{
  "arch": "uvit",
  "model": "image flow-matching model",
  "dataset": "photos with spoken descriptions (Open Images, Localized Narratives)",
  "train_examples": 101725,
  "image_size": 32,
  "horizontal_flip": true,
  "conditioning": "none",
  "objective": "flow_matching",
  "cond_dim": 192,
  "logit_normal_time": true,
  "norm": "layernorm",
  "norm_position": "pre",
  "hidden_act": "quick_gelu",
  "mlp_ratio": 4,
  "head_dim": 64,
  "fused_qkv": true,
  "qk_norm": true,
  "parallel_block": false,
  "dropout": 0.05,
  "inner_norm": false,
  "moe": "top_k",
  "num_experts": 32,
  "moe_every": 2,
  "expert_mlp_ratio": 2,
  "experts_per_token": 2,
  "shared_expert": false,
  "patch_size": [4, 4],
  "layers": 16,
  "width": 128,
  "positions": "learned",
  "residual_init": "none",
  "optimizer": "adamw",
  "learning_rate": 0.0015,
  "beta1": 0.9,
  "beta2": 0.98,
  "eps": 1e-08,
  "max_steps": 6100,
  "batch_size": 64,
  "epochs": 3.8,
  "lr_schedule": "wsd",
  "decay_fraction": 0.4,
  "final_lr_fraction": 0,
  "warmup_steps": 610,
  "weight_decay": 0.2
}
Rows from block 13 of a small image flow-matching model, named by matrix and row number. Rows with one number within an expert belong to one neuron, the router's apart. Each number is 128 + 24 x the weight over its row's rms, rounded and kept within 0 to 255. All counts start at 0. Numbers have three digits each.
Before each expert's rows are labels from the 100 images, of 14976 (inputs lightly noised), where the router gives the expert most weight on average: "patch colour" is the nearest of a few named colours to the mean colour under the peak. Only what is clearly more common there than usual is listed. The data: photos with spoken descriptions (Open Images, Localized Narratives). In brackets: how many of the 100.
# router: router (model.blocks.13.mlp.router.weight, 32x128), inputs 0-127
# up: expert up (model.blocks.13.mlp.up, 32x256x128), inputs 0-127
# down: expert down (model.blocks.13.mlp.down, 32x128x256, transposed), outputs 0-127

# expert 16
patch colour: brown (64)
router.16:122139098099121095126101169101126129172133135143121147145172105116110118136118145083156131129105155147168128109118132167124170129087162103092111147144133105132166123081108159146124138105143160112165137168133147140134156146132105111088117094152106089148109094101127092139176120158125143137133106169161115096160113120118150126120108092127090089126099142141134092091140134115182138125102
up.0:138141149153131158140074123174149131150089141112109165105084121133107130128105169157130098082131150132129119139141150113097119106119130115159113114083112128148104151135122124152140136125143107140081148137104111140116123155154150126112123156083122175135125170118155124140114136140136069129161112108130137117109156125176076128101134116123173117116130126143070147145151166127115068107074
down.0:115136110117137129120132143080130094105174148150148128129127131098114161103117146116127146172115131161121109153124126137117165189093052135142125119131159134132177104145123090157092144136099111107144101125170133110114110118119155153134157153099164130107115120102122142125111159141148155111100089113130147094114074184111096163119154119114096116136152116154159110138110119108139130161172
up.1:123086165145120179163124121101150153118147116147162145128137133105166136119100074117112136173101102111124092129142102120135157140166105142131173130124131139163109134116114137165083133099124141153108093107106155057144131159131118104148128114155135106125098122108135103090122175104194163148156128125107102127124116116125139086094119115151168120140141096127167098123147155128129141117128
down.1:104146118160186101124122152158124139128075132125094090074146141142137086146136171139135126101165168135141140121093132135104148120112161145119114129119113106130132153139140146080149126172103137124172158121141131158188170083143132137105135150140141134134166113170128143144141103136097108154100132093169131152162141136127131173154122150142088150159127153098129128104107119165108134130105

# expert 28
patch colour: brown (61)
router.28:220101118158113151111080155117141105141131140121145108125173144152124102101137094152110133091128130157131126120125178142148102082092106100132116106084102134143139088130118143187117129154118131128172102144124099115108119133146115099146138161149131137161148154097139144149098100179118120170129121152121135121124147123117145134090138132135175119131153138110114077106120161127119104114102
up.18:121136149135158124144129103152102086110147162152167115082124157142148169138139132124079107150095117102100103098120112119097095182121103096100173126130127133143123128176142102126112154154065143135109136137125128120150153135098099128113132128112123115084132158175132145138100105098124137124188137101121149092164140118141130171172150152130108094120101154172116112154121154137119114108125
down.18:120111111116140137173126138118116135120127136080124111156099126089142160079102106126184109128112120167133139155151147127149134122104128121141117170133177133150140144091146149113118119082138112128116107144119168102128068125153148161175152095082198113147110114126128146168108132130149135120124119106142117128111130120154113111142096122093169102115138156145093179162135144127158111171147
up.19:160142192123098129139128114117116119105147166154147153119099155146137146138156187144113109145119120116110096096138134093114097189133106117106122107139132139121107133146160102106133143169055083152129146152105103141123131116114105132117133095123116126142128161149109141128122171079116131097201150106144156102169155115135097169121145148136107132117119136160104119150124146124120147107101
down.19:120142096186158125140124127145128160123101148131132119136141160103126115075074096155119125150134109128118107138152147131131156109103111166151148125140183130124162144150116169131083109102136125134112117112147159097117139144180102153132142104130168099100085108099093138172095055163150140155113133122125114104132141124157131119153106148088160102122119173111104153120138136153119102133130

# expert 24
patch colour: white (60)
router.24:107154163165124133137132088083095138090176097139130124109100141148095163134122098109146128150129105137113146141121075128106159118130148114134107107153144110165091120131192120096114116120143116117111110158159160125066121132092128141118121124096133121110124071115142144103158170110110158125132112119192133103136118134153153127107103181154162135126144138142160119136165108163141129147119
up.0:206104128083130113083126134123104110135130101136109115112155169137147113135122156148109135118122105106131153090126165105152103142139143123116150138109129119124143159107134110130121175143120179142165125142090126118126101131126090128153124128152114158158131144126093111124041105146184134126141103129134140134137108129157088099112156094153121105118163125133087120171092143104168157140109
down.0:143112134104081134062112146124099131133122129144164172147134089099143120158109161144118112145172121143130126123153151127106093138132148092175094141146147117082109146085147135147120154138150142107152104167103159113147140127109162135170093136127160134103137116135143114120139158150135105133153110130108161187083166119175152124120112109130147182140142083125134106124108132106118131107169
up.1:144116159121148135115081171127115111143088156126144120136103104147153078135105120153074170137126149125114112155150158136103080126135123105128123123081106153152132171157096088146173139145098093148130104137056131123158094117142133128109131131132108158146160177142128083142101127144129117176119116132105141089134138104136121138091147133149122137107148123153096133105124144161109107108164
down.1:182148169085088135107099157117092101128138160105146124168137081115110114101164093103168129110160130093133138104144127158138146144142136098151095155096103125110146165097156134103167137122127159138114150146090179156141142114100116118151130139107146144168119162168103127131157145098152160140173126160133106141103119144140145125084104126140117121105117122123160103156163107119131134153136

# expert 26
patch colour: black (66)
router.26:135162103138145144160091146121065114151140100123111145133123167155126165148122123123133143150127152147157130120127148161154116107101143089131130118074105134098117129114150125123143106109146121139110133168155133144122175143169150148109161122129112165112130115108165151114120140153131119123085080193157169081135141123168113134080157128097150096109154141184124108142137128116160121122090
up.18:102120136133108096152123102150117114107094107141118061140122186137139119108158134129137097127135130126140146186094138093134113139128104132111129144148072116132165176140139130118145107151114110106140128136131114113148145141118118166097141114105118114131124143156054096149081107093137170109133122114134153118149077158135091139115141131151132156151122163153135184125111138117124082172101
down.18:156125096155136111109138153113082119136160140184133131127114102121152122111097098088121160163071117119101129134172135093159116139126101148156114138112164147144105140107101131068117153102130145131126096112137147090085090098107090113145116122120101160146163150120118106099078111138123126146146114146127115100153154114143129132140118151130132150122153123066119102155115127146099138127195
up.19:178087088080124108094140163128136117143118151133131118172166121124109144135124093131136177142122112101120128153123100153121129117122164124177134133103112111126134116081105148119131190121128165151137150150099182150084133161118122130178115144104146148133099115140090160113106148142165163107121121095124158170132119114121130110098077140099121117150163125150118103136117084132144148140137
down.19:088127108153115139107124132154165181120079155146134109127162104112092115075140126140120189123138102109131145126138132144144159110147101157152090088099151114115131153107130154141138151095115106106156149085118109113141137111171143118127111133147160147113132138171136155161102100115123133120109152118116176127131153128143161136148129151120110167143163163090121177099129121170085091132100

# expert 9
patch colour: pink (40); white (39)
router.9:169116123159112107084090158132130072118109135100125084116132154144180150113140142153132107165163142155111091138125158091113106133147084147149122127132145124134105107148100163130128136134116072133163083130130107131121088117091145145119142143082156151155128143174125127114076114117138108100128130105088144102136182151149149165121140137140134152129133125113122135084124115171118099114097
up.0:136116106124143129178133148103117201125093149121132133175123097139146108139103118105110113146120135088151093107149103132159132111135128079130122125131117178135132124128102137135098135120137117137120150137138139124150157117108113143155161111124140129087145115141172120133125179114146135113075116137139111120175114079102125137073143078136106138101155146119148080089188115171125109103158
down.0:147166145125099144120130088122150109120135126117127119086150133104133123123137161124156097117133160140158134120160139113146090142164157123112153119146146071111112063168143141147081083091147146139118162143111095149164117160148149111182123107167132138109132113174154108105134120129161098124171117120122179139136129144140122155156108129124113120179119167129089154145111129094141130165121
up.1:150092140117119132172113113097148123130097104114146159126122102171125133134126154135074144125093122083116135128105142134120156107142188103099141127120103180135127105103113098143170109145124151115147150180132132112102142135145086101173108118142133143142146115096113138123138134135130142173140148105124119162099105125076111130112132112166155103131140112137099123126104122084202191121120
down.1:135141101148158149067147138141118143154080137156135079080161137113129114168106125119141114132110127119148138155149119141103149147094090176179153097158091137118108089194120143184112121123105112142154125119128135131124101125140171148105127122154130105136139108112149097131115104123112101167110118093095154122137140139129108154148167134131118143148122140075157119101108141179106114125120

# expert 31
patch colour: brown (75)
router.31:117134116098133124149143135149126168192150128110061131142117133115106109126121144124146106125152128093117149144131126160137164156148159132136136149124112090116157183138137152108130169143170173129083115085118131150140110159154153143083081108153095132131117118156143146105104131129166107083132085162133122160142119116130128095120106094103086125121102136119121149176147121112137094161147
up.0:136132160113166154152115134162119086062104093112152133102112149113127162151146130134150140124076090145084083136145163124115105140123127140130141097154135135153083139152127095126164134128066102111146118098113126114125100132137108117159116138075141156110152161155096122162137142102143143164121158110118140132097159172124130128156138148166126126130167095141088166122109132144136123091134
down.0:131137096171124129114112114117165136134114174142136119074128156122090099147125114156133096130155131110146147136129119084110130133101099137168146121126131098108143122128117163115089133136151136135115111178131141090111122111189178119132130068134125109114099127144144126135094103125127183151164105090105143141165074099143110133131113149086129120122136131092172088130097116144122122164087
up.1:134146087124134137106106167141149112108139214178128155152137114110125081103134109135146114151148119159138132139155154103122071123130111124143126123123154101115139113133107123161120146139080075151096103100136126107144153113129121144144154165091142117126165127137134124203080102101118093133144134107102107122126114149153085151139157129096166120150136129105146101124112139158133116149158
down.1:128170139137137114136156134155134078122124073092143099154118146146167152093110123111115138083081134132133138115145135171148130112135183090098123149145117183158154103123142101116119132091150177124192149138145144156137117117108119088132114160140136145123123120100123135154153127148143148109119122140141110103073157129121118135121120128179107124137166096169115148130138111105177112101117

# expert 3
patch colour: pink (46)
router.3:137133141101107110135091185106142131130073161118151111152150113135167102107142113094111117135118131120116109113107119097112146146129147146122119117174126184108161138089110150163114132114094157115183166128148161108115147125081124085161121111158122114146159114126074126137143161137148136135158153083098135098108118123099117168157134130154150157141110138122125133073097125158121163110139
up.0:148128160156137184169123122162087135149107118087113145121103134156142130156113119157108143094132109122134125116164155174145098097138147129110132117077077137117121169126114111146100130146168135154065149110083121118114132143143148123093133124119128175176150173129131125145095069122124114152134148127100141107114161097140116107076162122137136114097141108119108156159123114145114138107122
down.0:136135103137157085109146110099173143135098147150142144099140164122105121137098172152137139158132147148154122190110139080119150133123113114102147114112171128106157100162104126178103146128070115116137080110168123112170170154125137133148114126131121108097106133121163123140103131159140154122115090147138140115153084149104119179144133123152107089166146129137133157107112135109156138163127
up.1:136107149115153175137156141140119138133123077116143127117181142105152161100119137138181112136076111122107127116112148172158116116112111139143149167133087126159100136134130128123173142164108134128118117069094114101164134161138133125135111165132115137103136136126126105111149125090133081111107121180121159139099169123122131098115118132149072095144146070144081136156145138126144099108130
down.1:141157103174148095128095141125183106139108150152091134108075140113100086139127145150098094118164128091131144137082164088089093121133137128118166136119131078110148121127106123125087143103135143124131123169149136136144131103185132118127141099102118088135110152163136111125118107111152179188156118117134108129156096133134139149139150107105154129132131159090176115113129123118140123138107

# expert 10
patch colour: pink (34)
router.10:119100122139122139129127191155144138127136109131108121139170112106130138091166145111165085123112148108086156112103157111150115161131100131162137186133132094159115142138143171108150182138102154105154126069142156114131168150116157110134093157106145113115127111175148109107135122092159135134131137135117123155119156136114122145166100114133122106188104076092137089115131143137142127117132
up.0:157118069142108077150153113103109139132148139171095139133131159146114147191123130123107151126149105148152130100117123111152129138164169155090144115067111112089124106123077139128128156128135184137124126156135132128120096175133058124116087120144130134143120082098138114099112104141159104123144168142134104125151125156136122103110157132128131145125174145149137099138114138166128145124105
down.0:122136183097153175112083152147143103167104132095174139126165093128148136122147131135151161124124161136118112121113148149105108090140136112146113135125121117157140129107161112098137091088155114161156150102098149160184126104118150090120133146126124172167111141148153137095127154094085140176096167140137114149144112118110135132136102139133135090157114137163155131115154101164105105142154
up.1:132112160126151134106099138140125123131088113135151121116103149126142101166131148131134098152109151109111116139175133109107177124151140165103152134167110159181128159160146072084136137117148081153109144114089121092152151138123135127116158087112098131115109131134132125124121139109162169099065088135116130145158130144103109087096142110149097111139173138114139161147140112116173100104154
down.1:136125069136115094147133092123122153083122138153103105125100144161115105143119111141137136125100089152154157116134156141142147141123144144107116120093130087073092093099138178162090145146124113081126137159118126110101119126155139154128133144125149125120125137158150151157128107102132116107155126102139169132133152106143132145111179133107138208113130152103141153120065148116130172134095